A small image classifier, trained from scratch.
Training: cautious_adamw at rate 0.0034, 17800 steps, batches of 256, held-out accuracy 100%.
Data: trained on microscope photos of single blood and bone marrow cells, 97085 training examples, 46.9 epochs.
Rows from block 2, named by matrix and row number. Each number is 128 + 32 x the weight over its row's rms, rounded and kept within 0 to 255. All counts start at 0. After the name is the row's rms in percent of the matrix's.
# convs1: 3x3 conv, stride 2 (model.blocks.2.convs.1.weight, 96x96x3x3), inputs 60-71, a 3x3 kernel for each
convs1.5 129 [144 125  88 122  96  84  81  84 142  81  78 106  95 118 135 114 139 132  90  87  87  64  57  75  65  60  81 142 132 110 119 102  75  97  85 104 143 118  85 113 115  64  93  81 122 114 123 114 116 136  92 113  93  97  86 105 132  99 147 142 124 137 102  69  91 110  59  91  95  57  61  72 167 135 105 139 109 113 103 114 159 127 122 100 122 123  81  95  91 112 178 147  94 137  91  94  72 101 172 127 128  87 115 104  87  83  88 131]
convs1.6 098 [125 132 121 113 125  94  82  82 140  82  90  99  88  93 111 111 116 131  69  80  94  77  84  83  76  72  97 122 126 115 106 118  94 104  81 110 116 126 119  88 125  89  85  66 135 110 121 134  85 118 103  96  76 134  91 125 141  89 128 128 115 112 141  42  58  81  69  92  85  80  79  81 136 126 116 134 124 116 122 114 138  98 119 131  89 133 107  76  85 136 144 142 105 134 114 101  88  94 164 104 131 128  97 128 104  79  77 136]
convs1.7 130 [162  78 105  89  80 157 130 177 144  90  79 110 110 126 148 144 150 109 153 124 131 133 113 139 143 154 166 145 103 127  96 111 152 123 155 154 144  91 113  80  92 163 130 189 145 158  94 124  80  91 169 122 182 125 112  75 120  93 117 180 132 170 102 148 161 166 164 135 110 149 126 139 141  86 119  90 100 164 114 156 132 159  94 108  87  73 158 129 175 143 149  66 126  39  71 162  88 157 140 148  80 102  85  75 165 125 176 146]
convs1.8 097 [109 127 144 168 171 146 160 154 150 162 157 127 183 145 126 126 114 119 126 123 125 147 131 123 153 129 144 102 118 127 139 132 125 127 133 138 150 154 157 201 171 129 152 129 131 153 148 114 192 132  91 122  86 111 166 163 118 192 120  63  99  51  68 114 108 101 129 124 114 160 138 122 102 129 137 133 147 134 140 133 115 152 158 138 193 170 125 149 131 125  59 105 139 137 179 143 172 144  94 124 135 123 178 162 124 153 131 121]
convs1.9 047 [143 146 129 130 142 143 113 106 123  59  49  51  44  45  79  79  93  95 144 149 145 140 154 176 140 171 183 125 139 143 149 154 146 132 123 102 102 114 124 120 161 173 125 128 125 102 125 137 152 208 211 168 145 155  65  63  96 118 141 176 135 137 128 140 139 150 113 129 164 155 188 223 128 114 103 122 106 116 118 107 107 110 111 126 124 169 193 130 141 158 149 102  87 109 114 109 103  94  96 119 116 130 129 162 177 140 139 150]
convs1.10 083 [ 85 102 110  88 118 110  98 113 142 167 162 132 172 127 125 146 123 176  82  95 119  77  97 111 103 111 124  89  95 100  89 101 100 104 102 117  76  90 118  61 101 123  86 117 176 106 110 106  88 105 150 100 155 223 149 129  80 122  80 137  99 126 211  53  64  99  63  91  88  87  97 100 134 145 146 144 145 141 146 144 152  82  93 121  71 109 138 100 129 181 123 134 124 147 158 118 153 132 142  78  91 123  80 116 115 101 124 157]
convs1.11 082 [ 61  90 122  88 125 125 112 131 128 191 172 125 182 140 124 164 133 167  81  96 133 103 136 150 129 159 149  88 110 129 121 131 139 146 141 156  34  66 128  79 122 154 117 148 160  75  82  91 136 115 175 113 156 193 127 106  43 142  84 132 105 127 201  60  67  86  82 109 114 102 131 128 126 148 148 147 154 126 145 129 124  22  52 103  75 109 146  99 137 147  95 139 128 148 158  87 115  78  33  46  68 125  79 121 131 116 129 128]
convs1.12 116 [139 116 121  94  95 126 125 147 168 140 114  91 119  95 114 127 140 166 124 121 154 106 112 128 119 127 145 134 102 106  91 103 130 116 137 177 143 131 110  72  83 124 106 161 184 156 139  77  45  43 115  83 146 189 152 120  40  64  35 105  98 151 211  89 117 138 114 133 126 142 134 114 134 142 138 135 114 114 139 124 126 144 144 119  65  68 135 100 165 179 114 133 162 129 141 115 138 115 100 137 118 124  73  84 125 110 151 163]
convs1.13 098 [124 107 118 129 134 144 120 118 102  91  89 119 136 166 150 120 103  62 140 114 114 121 126 133 108 113 106 141 138 158 121 136 139  98  98 125  83  96 117 123 143 159 119 105  72  93 124 129 142 166 163 134 110  41  67 104 133 140 184 178 110  92  27 122 119 100 124 114 116 117 131 134 122 113 125 123 140 145 132 147 122  80  99 117 120 149 170 110 112  74  94  63  85 109 119 160 137 170 162 100  99 111 120 153 166 102 124  90]
convs1.14 055 [143 139 132 120 148 149 118 108 116  84  75  70  75  85  91  99 103  98 158 157 154 141 163 191 141 177 193 127 129 145 137 162 139 123 106  98 104 120 139 110 162 167 120 113 129 103 122 164 159 219 208 169 150 149  62  59 129 139 182 188 156 126 130 158 158 157 117 144 174 151 198 221 122 115  99 116 108 113 116 106 113 101 100 133 105 154 192 118 138 158 161  86  91 104 109 130 115 104 133 123 113 134 130 161 177 140 135 158]
convs1.15 034 [113 124 138 127 123 134 130 133 136  62  57  58  40  49  73  81  85 103  92 112 135 107 153 145 119 127 137 109 109 113 131 123 122 137 128 121 102 107 108 111 135 147 151 145 167 124 112 117 137 144 156 164 155 175 124  45  45  90  89 104 146 132 136 106 171 172 133 188 176 116 143 125 124 101 113 104 105  99 115  90 115  90 108 123 127 147 152 157 159 158 141 148 194 131 137 133  93 102 108  98 105 113 126 133 135 132 131 138]
convs1.16 120 [179 193 140 185 110 102 116  91 117 138 132 141 102 102 120  96 120 166 176 177 151 175 144 143 142 145 150 170 164 140 143  92  97 105  93 133 175 194 132 170  91  87 115  97 129 188 190 144 153  86  68 113  92 167 188 177 147 141  96  67 109  77 172 109 123 123 159 151 154 162 158 170 140 157 152 155 133 122 137 111 134 189 208 148 185 100 101 120 109 147 164 189 176 202 156 119 142  83 119 185 194 147 190 106 109 117 109 137]
convs1.17 099 [189 144 123 148  83 134 105 119 157 133  99 117  87 104 136  96 126 170 145 165 146 137 135 143 115 135 139 165 130 124 125 103 136 112 104 146 191 129  91 134  50 149  81 115 158 215 149 119 123  45 129  85 102 182 204 123 106 103  35 133  79 107 183 126 190 157 157 168 140 138 156 129 147 133 133 135 109 126 123 120 132 193 158 109 139  60 138  80 113 168 188 162 165 150 109 140 114 111 138 200 149 117 146  84 149  94 125 159]
convs1.18 071 [126 134 129 118 137 110  96  99 139  89  81  94  85  88 106  97 111 135  72  82 103  80  84  91  86  81 106 128 127 120 118 123 102 106  93 108 116 129 130  89 130 100  88  80 140 111 113 134  83 121 102 100  87 142  94 121 166  78 122 132 118 114 144  48  70  79  68  89  89  82  88  85 138 126 111 129 117 113 121 113 142 101 114 134  82 124 111  87  85 137 140 127  78 118 113  83  90  89 155 118 132 127  96 132 113  85  91 143]
convs1.19 123 [107 135 139 148 147 126 132  98  59 112 128 140 131 139 123 113  91  71  85  79  87  81 104 108  73  91  99 145 156 167 145 138 118 112  84  84  93 133 136 140 141 111 125  91  52 116 151 149 154 147 105 111  61  16 115 156 159 144 159 110 111  59   9  97  52  67 103  95 112  86 109 142 125 147 133 154 135 125 140 114  97 104 139 138 141 143 121 111  68  49 105 151 139 159 132 132 125  99 104 105 130 134 135 137 128 121  96  82]
convs1.20 126 [ 77 101 133  93 144 125 125 145 144 160 153  90 160 110 107 134 119 179  53  77 130  90 133 131 105 125 122  97 104 119 106 133 133 129 148 167  65  87 134  81 135 150 116 158 187 108  98  87  99 116 161  98 149 211 144 123  37 120  72 118  91 131 226  37  72 105  77 105  98  90  91  74 122 143 150 148 145 120 144 115 104  59  82 117  78 132 148 111 156 174 100 129 150 150 167 110 127  92  72  72  95 140  79 127 122 123 135 149]
convs1.21 135 [ 50  45 129  62 136 168 133 166 104 166 151 120 189 135 122 151 125 121  91  64  98  87 109 132 110 124 125  88  86 133 102 147 165 135 156 144  61  57 134  79 146 187 131 174 114 104  83 115  94 125 181 127 168 142 143 113  91 127 125 145 139 145 152  94  68  99  97  90 114 105 118 156  97 111 148 111 142 147 156 145  91  65  41 118  59 127 176 116 153 125  46  76 136  94 147 145 143 141  52  59  39 124  66 149 182 126 145 110]
convs1.22 109 [162 154 152 143 153 152 139 132 144 205 187 167 207 202 192 190 196 188 162 155 145 158 149 137 169 146 138 139 137 140 142 147 138 146 144 150 174 160 155 152 148 141 147 137 137 150 148 150 149 152 148 137 142 141 152 130 144 155 168 148 166 164 155 127 118 111 114 103  90 125 100  97 137 141 149 137 155 156 132 149 143 169 149 147 150 147 139 138 142 133 114 122 129  96 117 126  83 100 104 170 158 137 148 138 132 140 135 127]
convs1.23 129 [168 101 102  94  76 136 130 178 158  87  89 111 106 129 144 148 152 136 162 140 143 132 115 135 143 149 162 155 107 118  95 102 139 130 155 156 152 111  98  87  85 141 131 189 163 162 112 127  67  83 138 118 184 144 111  81 112  91  97 169 121 182 137 131 161 162 151 137 116 152 128 120 139  90 122  86  99 153 117 161 152 163 122 108  88  66 150 120 179 162 141  70 129  29  57 148  80 166 160 158 102  99  84  71 141 119 174 162]
convs1.24 078 [188 138 104 135  67 114 100 104 140 130 104 122 107 114 148 117 142 169 151 146 131 149 123 128 134 144 148 172 136 109 131 112 127 114 102 119 185 135  83 115  53 130  79 103 159 177 126 110 111  77 146  85 107 188 183  99 100 112  70 193  87 128 202 120 168 153 140 153 153 168 186 153 140 124 124 119 103 128 111 122 136 175 136  99 123  59 124  74 110 166 160 115 138  90  61 125  88 120 161 182 126 112 129  73 124 104 114 165]
convs1.25 071 [ 92 104 124  87 118 121 107 146 173 138 114  89 133  82  96 120 120 161  84  97 123  88 107 123 109 116 136  96 106 108  85 110 118 116 135 171 104 109 115  64 100 131 102 156 213 127 108 105  69  75 132 104 159 223 147 111  54  66  50 104 102 144 226  72  89 122  88 115 110 110 109 109 130 131 132 133 126 111 139 128 135 112 113 125  68 103 138 106 163 203 117 136 143 118 159 106 123 115 120 110 102 131  75 116 115 101 148 173]
convs1.26 045 [109 114 103 123 114 105 116 106 130 122  90  85 115 111 117 102 117 100  97 119 122 101 113 113  94 110 107 137 129 119 125 119 117 122 110 122  96  99  89 101 101  72 110  68  77 112 101 102 124 124  74 131  83  44  93  55  85 103 117  58 113  72  15  85  98 102  72 104 111  59  92  90 127 131 124 139 133 130 116 124 138  88 111 106 114 120  86 113  94  79 141 137 113 153 118 118 125 107 182 100 117 104 113 105  93 105  96 106]
convs1.27 085 [110 123 128  91  95 109 148 182 203 155 138  92 136 105  82 132 120 102 101 117 127 102 105 123 135 153 176 103 118 118 109 128 128 144 182 201 107 115 143  86  95 114 162 200 210 116 108 100  77  79  94 150 185 195 112  98  48  82  47  52 133 151 159  91 112 111 105 115 111 132 133 145 128 137 133 128 130 116 124 129 134 114 124 128  84  85 110 140 205 213 131 136 153 129 124  95 113 110 101 107 110 125  81  89  94 152 194 187]
convs1.28 126 [138  74 106  87  86 155 137 177 139  85  83 107 119 136 146 146 147  96 145 119 130 125 110 136 144 155 163 135 106 129 105 117 154 124 151 155 139  83 112  85  97 164 139 190 138 140  93 126  88 108 177 126 187 117  97  70 123  96 132 174 137 170  96 145 155 158 148 127 111 143 125 136 128  84 119  91 109 161 116 160 132 138  82 108  82  80 161 134 176 131 136  55 122  44  82 167 101 168 143 134  68  94  86  82 167 131 176 141]
convs1.29 054 [133 104 122 111 131 141 137 154 136 110  95  86  72  80 104 100 110 119 105 115 137 117 146 144 132 143 141 115  86  95 127 126 126 130 137 122 125  90  79  92 113 141 142 168 146 149  76  58  80  95 125 135 158 144 180  64  32  71  48 110 116 162 131 101 157 160 125 168 155 110 146 154 124 115 114 110 112 115 111 110 111 110 100  95  88 126 145 122 161 158 130 110 172  92 138 153  74 110  78 122 108 113  92 132 144 117 139 123]
convs1.30 037 [151 133 127 156 158 161 182 185 182 126 134 129 119 113 111  79  81  71 159 160 178 157 175 161 166 161 161 131 120 132 144 143 137 156 138 150 159 145 147 184 175 158 211 202 207 118 107 117 125 130  95 137 109 135 101  97  69  89 100  50  88  86  64 148 163 134 137 167 117 123  98  72 113 109 114 116 114 109 112 121 107 151 132 138 153 155 151 196 183 201 103  89  88 109 115 112 121 125 147 143 137 137 151 149 147 162 162 180]
convs1.31 032 [163 148 122 140 126 114 130 118 149 106  60  80  79  77 102  93  94 137  79  84  95  75  77  97  78  78  95 141 126 128 129 119 117 119 106 113 160 134  97 114  99  84  99  84 127 139 110 122 110  95  80 114  81 110 122 100 124  80 120 132 114 119 144  64  80  93  71  82  92  54  61  87 147 117 110 133 119 110 124 118 145 133 114 114 115 106  98  93  90 137 186 134  74 137  65  78  78  83 172 131 106  92  93  81  92  80  84 124]
convs1.32 069 [118 142 119 131 136 124 115 109 106 113  99 106 114 145 138 119 120  78  94 108 100  96  97  88  84  88  81 144 146 151 127 127 117 107 108 118  86 126 112 128 134 121  90 105  64  97 129 110 129 158 110  86  72   2  73  78  90 128 150 121  83  76   0 106 113 102 111 119 133 121 123 123 121 132 123 134 135 136 120 130 132  81 116  98 119 138 112  78  80  40 100 125 101 132 124 131 103 118 174  96 117  94 125 136 128  93 110  79]
convs1.33 041 [185 134 138 123 104 151 117 133 127 115  84  87  80  76 105 109 111 124 115 129 150 118 148 158 113 128 132 183 141 144 139 120 126 127 121 106 178 110 119  99  85 170 109 133 144 205  86 103 105  85 172 114 137 151 203  55  58  96  62 185 103 147 164  84 165 170 122 172 163 119 157 133 125 110 113 107 104 114 107 107 108 146  95 122  78  96 171  87 140 145 120  72 143  75  95 142  95 119 120 146 104 128 105 105 151 106 139 123]
convs1.34 109 [166 154 158 147 149 137 147 124 122 221 196 184 208 200 203 178 198 183 164 164 146 160 158 131 170 147 128 150 142 150 156 147 137 148 136 136 172 155 153 158 152 143 161 147 126 158 144 142 144 151 142 152 170 138 169 141 147 154 166 159 163 178 161 132 128 126 119 119  98 131 108  84 143 146 151 143 155 151 132 145 143 171 143 141 149 144 131 146 139 121 118 132 132 101 120 113  89  96  96 167 156 140 155 141 128 154 133 120]
convs1.35 123 [122  59 131  92 137 172 131 144  74 127 106 129 151 154 146 147 128  70 166 116 127 132 121 142 137 128 120 121 108 167  99 150 156 112 117  96 122  71 150  89 154 179 127 137  58 146  78 154 107 161 190 137 140  54 136  96 162 125 161 190 135 126  50 165 150 124 163 124 100 145 123 133 116  79 134 103 138 168 140 162 101 132  64 138  89 138 180 126 129  56  82  18 135  59 122 198 144 171 108 125  48 124  91 147 189 121 128  64]
convs1.36 063 [106 123  96 117 106  83 108 100 135 109  82  89  79 109 102  93 117 101  83 104  90  81  96  82  78  89  94 130 133 119 119 120 107 123 123 135  91 121  94 104 121  74 108  92 114  84 104 114 111 131  67 126  90  77  61  82 113  74 122  66 113  99  32  76  95 100  87 105 107  99 100 100 139 145 131 150 144 133 134 137 160  58 101  78 112 113  62  94  83  78 109 139 102 144 129  88 113 110 185  96 122  95 117 118  88 111 100 121]
convs1.37 078 [ 97  94 108 114 131 133 131 134 135  99 117 125 133 140 104 105  71  47  89  95 107 112 123 129 126 136 145 123 129 136 125 132 125 113 109 113  71  95 115 111 133 126 130 104 101  97 136 142 136 158 123 139 103  75 113 149 170 159 195 133 135  80  34  88  85  82  99  88 105 127 138 164 118 116 121 114 122 127 127 130 123  90  96 119 117 143 133 142 134 128 115  95  93 128 122 140 141 163 176 101  90 112 134 149 145 138 134 137]
convs1.38 104 [100 114 126 102 130 110 101 120 159 115 106  90 117  84 102 113 116 153  64  89 126  77 102 108  94  98 107  95 109 118  95 118 113 116 121 147  83 115 130  71 113 123  90 126 189 106 123 128  77 100 133 100 138 210 123 136  98  99  92 123 101 131 213  51  71 103  81 107  92 106  94  79 131 132 122 130 134 115 125 118 136  76 119 133  76 127 131  93 134 174 125 155 130 138 148 101 109 119 132  88 116 135  84 132 116 101 126 166]
convs1.39 124 [177 112  99  89  69 127 125 174 162  83  80  93  96 116 131 147 159 144 153 137 136 116 102 123 130 145 159 167 119 110  94 101 132 119 149 161 177 124  94  81  67 129 125 184 163 175 127 116  68  77 118 116 178 144 135  85  98  76  94 144 125 186 140 124 158 162 140 136 118 159 133 118 143 105 120  93  91 137 114 151 150 171 136 109  84  62 140 112 173 154 150  78 127  41  55 130  84 158 154 175 121  96  75  57 124 109 171 164]
convs1.40 031 [130 135 127 114 115 111  97 111 151 130 129 125 130 103 119 147 154 186  86  93  92  91  90  98  94  87 109 141 138 119 131 126 117 126 112 138 124 126 116  79  95 105 103 134 188 144 132 132  85 110 116 109 153 214 134 103 109 102 106 129 127 158 223  79  84  90  83  98  88  94  90  93 164 155 145 152 144 135 152 157 151 140 125 146  93 109 131 100 141 204 146 135 106 120  98  79 103 108 171 123 113 113  84  97 106 101 118 151]
convs1.41 123 [ 98 119 142 154 170 145 138 107  63 131 140 154 151 149 123 111  82  77 109  97  96 119 126 129 107 116 118 125 146 166 140 142 132 100  83  78  81 117 148 155 177 142 125  95  51  99 141 155 160 180 142 124  83  40 111 155 161 158 171 134 110  60  22 110  67  58 113  97 109 117 120 155  98 121 144 141 138 132 143 117  87  95 128 140 159 171 149 127  87  62  73 108 140 154 136 144 136 110 103  93 117 145 145 174 163 119 107  86]
convs1.42 109 [197 160 110 140  83 145  89 118 137 140  94 115  86 103 135  99 130 176 152 168 140 140 127 143 116 132 138 174 134 121 120  95 141  92 101 137 203 145  97 126  56 133  78 113 154 214 169 123 127  68 128  87 119 172 204 136 111  99  48 135  74 118 195 118 174 139 150 158 140 145 160 140 152 140 146 136 117 135 132 123 135 210 172 117 141  72 131  84 126 157 202 176 178 166 142 158 117 127 130 203 158 104 141  72 143  82 124 145]
convs1.43 109 [ 91 104 123 100 138 116 107 124 146 143 130 114 139 101 116 125 120 164  63  72 113  75  97 101  95  97  96  93 101 109  91 111 110 104 112 130  73  99 113  73 115 119  85 117 174 109 115 117  97 110 148  88 134 217 146 126  92 107  99 128  86 130 221  35  56  91  67  93  77  80  72  56 132 135 134 138 136 124 137 122 141  80 101 132  81 129 135 104 132 178 127 152 126 148 153 101 128 112 123  81 105 136  85 145 120 105 125 149]
convs1.44 067 [135 161 152 165 156 131 142 123  92 120 119 107 105 100 101 107 114 123 156 152 134 147 158 138 124 123 110 140 137 148 151 156 151 154 158 128 135 143 139 172 151 149 162 156 121  93  96  85 126 127 144 142 154 137 106  80  58  94  78 121 136 153 182 162 156 148 134 125 109  93  88  91 130 137 123 126 116 104 109 103  98 125 139 123 157 154 122 146 140  96 129 167 133 151 121  77 106  73  41 126 129 126 151 140 118 142 125 108]
convs1.45 108 [182 113 114 107  77 141  96 136 126 104  91 116 113 128 162 126 138 144 164 149 136 144 117 128 131 140 145 182 138 139 119 111 145 102 117 126 180 116 116 100  77 148  95 144 129 169 110 132  81  99 164  87 155 149 139  70 114  72 114 194  87 150 143 142 170 150 170 157 130 177 169 131 140 104 126 107  99 146 111 145 146 179 126 121 111  80 160  95 142 133 147  56 127  39  51 152  62 137 164 175 121 120 111  81 139  99 137 138]
convs1.46 108 [163 165 154 149 144 133 137 129 137 216 193 179 207 206 203 184 201 183 162 158 145 151 151 140 163 147 136 151 147 156 164 152 141 151 133 145 169 154 153 154 153 144 150 141 136 148 144 146 146 160 143 138 152 130 159 133 137 152 162 154 157 171 152 124 118 108 109 112  95 122 107  98 147 147 151 141 153 150 128 137 154 164 133 129 136 132 124 131 137 123 124 144 134 104 125 113  74 101 108 158 152 133 145 141 130 138 136 128]
convs1.47 094 [ 66  99 128 100 121 128 110 122 112 188 186 139 197 139 129 158 134 174  79  99 131 104 137 137 122 136 117  95 113 134 126 133 142 132 138 135  35  73 138  92 114 158 107 131 149  73 100 102 121 116 177 102 155 206 126 112  67 123  66 134  90 119 208  57  67  88  78 101 108  93 106  81 119 147 149 150 152 132 143 125 118  33  67 106  82 117 149 106 144 151  93 138 124 153 165  92 133  97  47  51  82 124  84 124 124 115 122 116]
convs1.48 077 [170 108 120 115 111 152 135 153 137 139  98  95 102  99 127  99 114 138 140 136 152 128 132 145 118 132 124 153 115 119 132 130 143 138 130 125 174 100 106 107  94 167 137 157 143 199  87  85 105  92 169 115 155 154 195  54  43  96  78 167  96 169 162 115 187 175 148 186 149 130 151 131 129 103 113 121 101 114 117 112 121 170 102  96  88  88 154 100 148 140 145  91 144  90 101 141  91 117 117 171 123 129 113 115 156 128 152 135]
convs1.49 106 [ 99 123 111 129 146 144 128 122 100  95  96 116 113 157 150 118 117  63  93  89  97 102 112 114  86  96  94 145 145 149 124 136 134 102 106 118  67 115 115 131 155 149 122 109  77  96 132 117 140 175 147 124  96  26  78 113 157 135 191 169 113  99   7 103  85  92 120 121 134 112 135 150 118 114 122 120 133 139 130 135 122  65 123 115 121 158 144 107  99  57  89  90  87 117 117 135 123 137 155  88 115 106 134 167 159 109 124  85]
convs1.50 116 [ 99 119 116 136 153 136 129 111  88  92  99 128 123 163 150 117 106  64 114 100  97 112 119 105  88  96  99 136 144 166 127 144 137 108 108 118  66 113 126 137 160 153 126 102  74  87 131 132 146 178 149 124  86  31  76 119 162 142 195 159 108  83  16 134 104  88 125 118 127 105 124 142 107 108 119 123 136 136 131 132 111  71 110 117 122 154 139 108  92  50  92  80  93 122 112 130 126 134 142  91 107 115 133 171 154 110 110  86]
convs1.51 078 [ 88 111 144  91 130 132 120 162 173 143 125  68 135  77  89 123 116 150  66  86 119  92 121 129 130 151 149  79  92 108 108 126 123 131 161 173  54  81 146  57 125 155 113 176 204  73  65 118  91 108 157 105 166 203 137  80  52 116  61 105 106 151 218  55  94 127  87 115 121 126 123 122 128 140 139 133 142 122 128 122 127  56  73 128  73  98 137 103 156 175 134 160 156 171 181 122 111  90  59  76  87 134  75 120 131 111 150 171]
convs1.52 105 [167 161 154 152 148 140 138 128 129 221 197 177 200 197 196 177 197 185 157 159 147 159 152 125 170 147 124 147 141 148 152 144 136 147 137 150 166 152 150 158 151 146 141 136 130 155 145 146 151 155 152 145 159 145 174 132 138 156 165 162 169 175 164 136 133 127 127 128 111 138 117  95 142 145 149 139 149 152 130 140 148 165 138 136 150 139 138 140 138 122 127 135 142 100 127 117  82  96 100 162 152 139 153 143 134 148 136 126]
convs1.53 029 [146 123 130 148 125 133 138 145 168 121 134 108  91 103 103  76  95  89 149 160 171 156 179 171 140 162 145 130 109 124 142 113 144 150 140 145 164 126 113 140 112 130 150 139 178 140 100  70 118  93  65 132 110 139 126  77  59  94  99  58  76  90  66 129 169 149 144 175 139 118 110  78 128 111 109 130 111 102  98 106 131 145 130 112 141 104 122 141 133 159 100  99  86  99  97 111  76  86 169 164 135 118 154 119 131 152 139 170]
convs1.54 087 [114 124 143 104 129 134 139 180 186 116  93  61 101  64  85 121 126 136  82  95 137  96 122 149 133 145 168  96 102 109 105 129 123 128 173 189  97 100 122  63 108 135 127 190 225 132  97 101  61  79 112 113 176 193 148  90  54  69  30  81 124 159 168  67 119 147 107 138 148 131 133 130 135 133 138 132 130 123 120 117 128  97 105 134  74 100 143 124 181 199 134 150 170 141 166 127 108  86  79 100  99 132  72 118 122 124 169 190]
convs1.55 101 [125 123 143 134 145 142 134 139 142 194 183 153 204 189 168 179 167 157 133 124 123 146 129 130 172 143 140 107 111 116 115 121 119 113 117 123 156 152 158 163 157 137 144 120 107 158 139 128 163 140  94 119  83  67 178 165 143 176 155 109 139  88  83 146 132 129 135 124 120 168 142 132 111 124 137 122 138 138 126 134 125 162 145 144 160 149 128 148 127 113  91 102 150 105 155 155 132 143 126 153 141 137 148 140 129 138 135 124]
convs1.56 117 [ 52  87 129 135 155 147 164 138 114 162 164 139 154 143 107 113  83  47 110 109 107 139 136 126 140 133 136  85  96 112 104 111 110 109  91  98  61 110 133 132 153 148 152 124 104 117 129 139 142 136 119 155 105 102 170 166 141 165 142  84 149  78  69 119  89  89 118 115 120 129 139 155  80 101 134 128 148 133 157 135 100  74 125 149 136 158 157 160 132 125  13  80 139 112 163 179 187 165 118  79 112 140 145 180 162 175 147 131]
convs1.57 131 [198 174 137 147  85 124  91  81 127 136 108 126  90  86 133 111 144 189 151 175 169 160 145 154 139 133 130 164 150 133 114  86 117  80  95 146 185 165 121 128  66 125  83 100 140 193 168 139 100  57 108  87 100 168 202 169 137 102  52 119 107 113 196  86 144 131 162 159 145 164 172 145 158 163 158 138 116 135 123 116 136 195 183 151 130  81 149  88 115 154 182 196 193 162 144 131 104  79 135 193 163 137 144  86 144  89 105 150]
convs1.58 123 [ 78  94 127  91 140 124 122 131 147 172 158 110 172 104 118 138 122 183  58  70 132  82 108 114  99 112 106  87  88 114  89 116 120 104 125 138  74  93 116  72 127 141  94 134 186 118 110  95  92 112 155  96 153 226 152 133  55 119  68 124  83 132 233  36  65 107  58  87  83  86  81  67 114 128 132 141 142 118 142 124 117  79  97 120  78 139 153  98 152 186 104 129 137 145 169 115 151 123 105  76  98 142  88 148 131 115 138 158]
convs1.59 075 [143 104 117 106  95 118 158 164 155 120 103  81 125 101 100 148 151 116 114 126 129 121 114 138 143 146 169 129 110 104 130 134 119 153 172 181 142  92  97  94  87 114 176 194 179 149  81  67  84  51  71 158 165 139 150  60  14  95  41  56 165 186 141 116 143 153 137 134 128 133 121 129 133 130 127 115 112 118 119 124 123 136 104 109  83  71 125 140 174 168 135 126 136  90  88 103 107 121  76 129  98  96  88  80 105 149 179 159]
convs1.60 082 [173 118 120 104  99 151 128 155 142 143  99  90  92  88 116 102 116 139 139 140 144 121 127 139 111 134 132 151 116 117 124 122 143 130 130 129 182  96  94 105  74 155 125 162 151 195  87  67  97  79 150 109 154 160 201  63  49  88  65 161 114 175 172 126 196 177 145 183 152 114 150 135 133 115 118 126 107 117 119 110 119 174 103  97  87  66 142  98 149 151 158  98 159  96 103 142  99 116 111 177 126 126 106 103 152 112 152 143]
convs1.61 127 [ 94 127 131 145 154 126 131 101  64 112 119 142 133 143 126 103  84  51  86  79  88  87 112 116  86 107 114 141 154 164 145 141 128 108  91  84  81 130 131 142 160 123 129  97  54 103 151 149 149 163 119 124  77  13 100 148 166 147 171 124 112  69   0 112  68  65 106  95 118  92 113 132 118 131 133 140 132 135 131 120 102  91 141 126 132 146 127 107  76  40 107 136 125 140 123 139 119 110 135  95 132 126 135 152 136 116 101  77]
convs1.62 032 [169 150 151 152 136 142 149 138 159  90  97  91  76 104 104  92  99  92 153 173 155 140 158 158 128 130 131 161 143 146 163 147 147 158 137 157 166 167 154 186 171 165 190 161 182 123 114 119 168 149 137 177 145 164  56  68  58 108 130  99 154 122 106 112 144 122 123 148 128 101 118  67 103 107 110 104 115 123  95 111 110 156 156 129 163 153 141 165 162 162  75 100  97  88  95  92  76  74 106 163 171 143 163 159 160 160 147 162]
convs1.63 078 [162 134 116 119  81 105 119 129 163  82  73  87  66  80 110 123 136 138 117 129 135 107 104 121 113 118 141 133 119 115 106  96 104 109 111 129 166 142 113  93  91 105 127 150 188 176 163 137  93  99  98 145 155 156 137 133 148  85 121 124 166 178 147  99 126 131 115 138 139 115 129 131 155 129 119 123  96 105 119 121 140 174 162 134 105  96 119 128 156 176 202 153 144 118  60 104  77 121 164 168 146 140 115 107 123 122 156 190]
convs1.64 108 [100 136 122 151 154 124 136  95  92 112 108 133 124 145 150 109 100  73  73  76  82  87 105 100  78  86  99 145 155 160 143 140 122 125 101 109  73 132 126 156 172 140 130  89  62  87 142 136 144 170 125 124  90  18  87 125 159 134 187 150 112  86  12 102  60  77 105 103 133 100 123 152 135 128 125 144 138 139 133 131 127  71 127 112 139 150 124 103  66  38 100 109  95 143 123 124 112 105 148  81 123 111 147 165 141 120 103  92]
convs1.65 126 [191 169 130 168  98 121  86  91 128 150 114 125  98  88 129 101 141 186 165 174 157 165 145 142 139 146 147 179 157 129 127  82 117  82  93 142 180 163 112 148  75 126  80  92 148 189 171 129 129  68 117  92  97 175 208 165 127 126  59 112  99 105 205  99 140 123 161 148 153 168 169 166 157 167 158 145 128 136 123 119 143 192 172 134 162  89 139  99 114 157 185 197 185 188 148 135 105  84 132 189 165 129 167  90 138  86 109 155]
convs1.66 038 [111 116 114 112 138 135 132 147 132  89  73  75  66  74  79  97  95 104  91  90  97 110 139 145 118 144 160  98  88  89 127 137 120 124 130 117  99  68  82 115 137 125 156 158 156 121  77  70 125 121 143 161 158 155 152  69  63 119 104 135 133 155 159 102 126 145 107 147 166 113 169 194 119 114 123 106 103 103  90  89  96  76  74  77 106 132 146 131 165 181 131 125 174 107 126 133  71  89 104 104  93 101 114 136 128 137 150 148]
convs1.67 098 [ 77  83  90  80  95  90  87  98 125 178 158 132 170 115 120 140 129 164  75  82 112  75 101 107  99  99 110  81  86  89  78  80  76  91  78  86  83  87  95  42  89 108  67  90 147  98 107 102  64  85 136  79 125 180 143 130  93 104  70 126  74 108 161  62  65 112  70 102  95  94 117 123 135 136 133 139 141 138 153 150 156  69  82 105  53  91 131  88 125 164 130 132 128 145 156 133 174 159 177  78  94 114  69 104 107  93 104 134]
convs1.68 106 [ 65  87 125  77 117 129 124 137 135 172 157 100 182 129 109 157 125 155  83  95 135  92 135 149 125 155 151  95 117 131 129 148 140 152 161 177  46  57 123  74 118 150 123 151 178  81  92  96 125 122 159 128 157 194 118 112  24 135 103 120 122 143 203  61  68  89  81  93 102  92 117 112 132 157 155 151 155 122 147 127 114  36  43  98  76 103 144 108 148 161 103 142 150 148 161  95 121  72  40  54  60 121  72 118 139 125 144 151]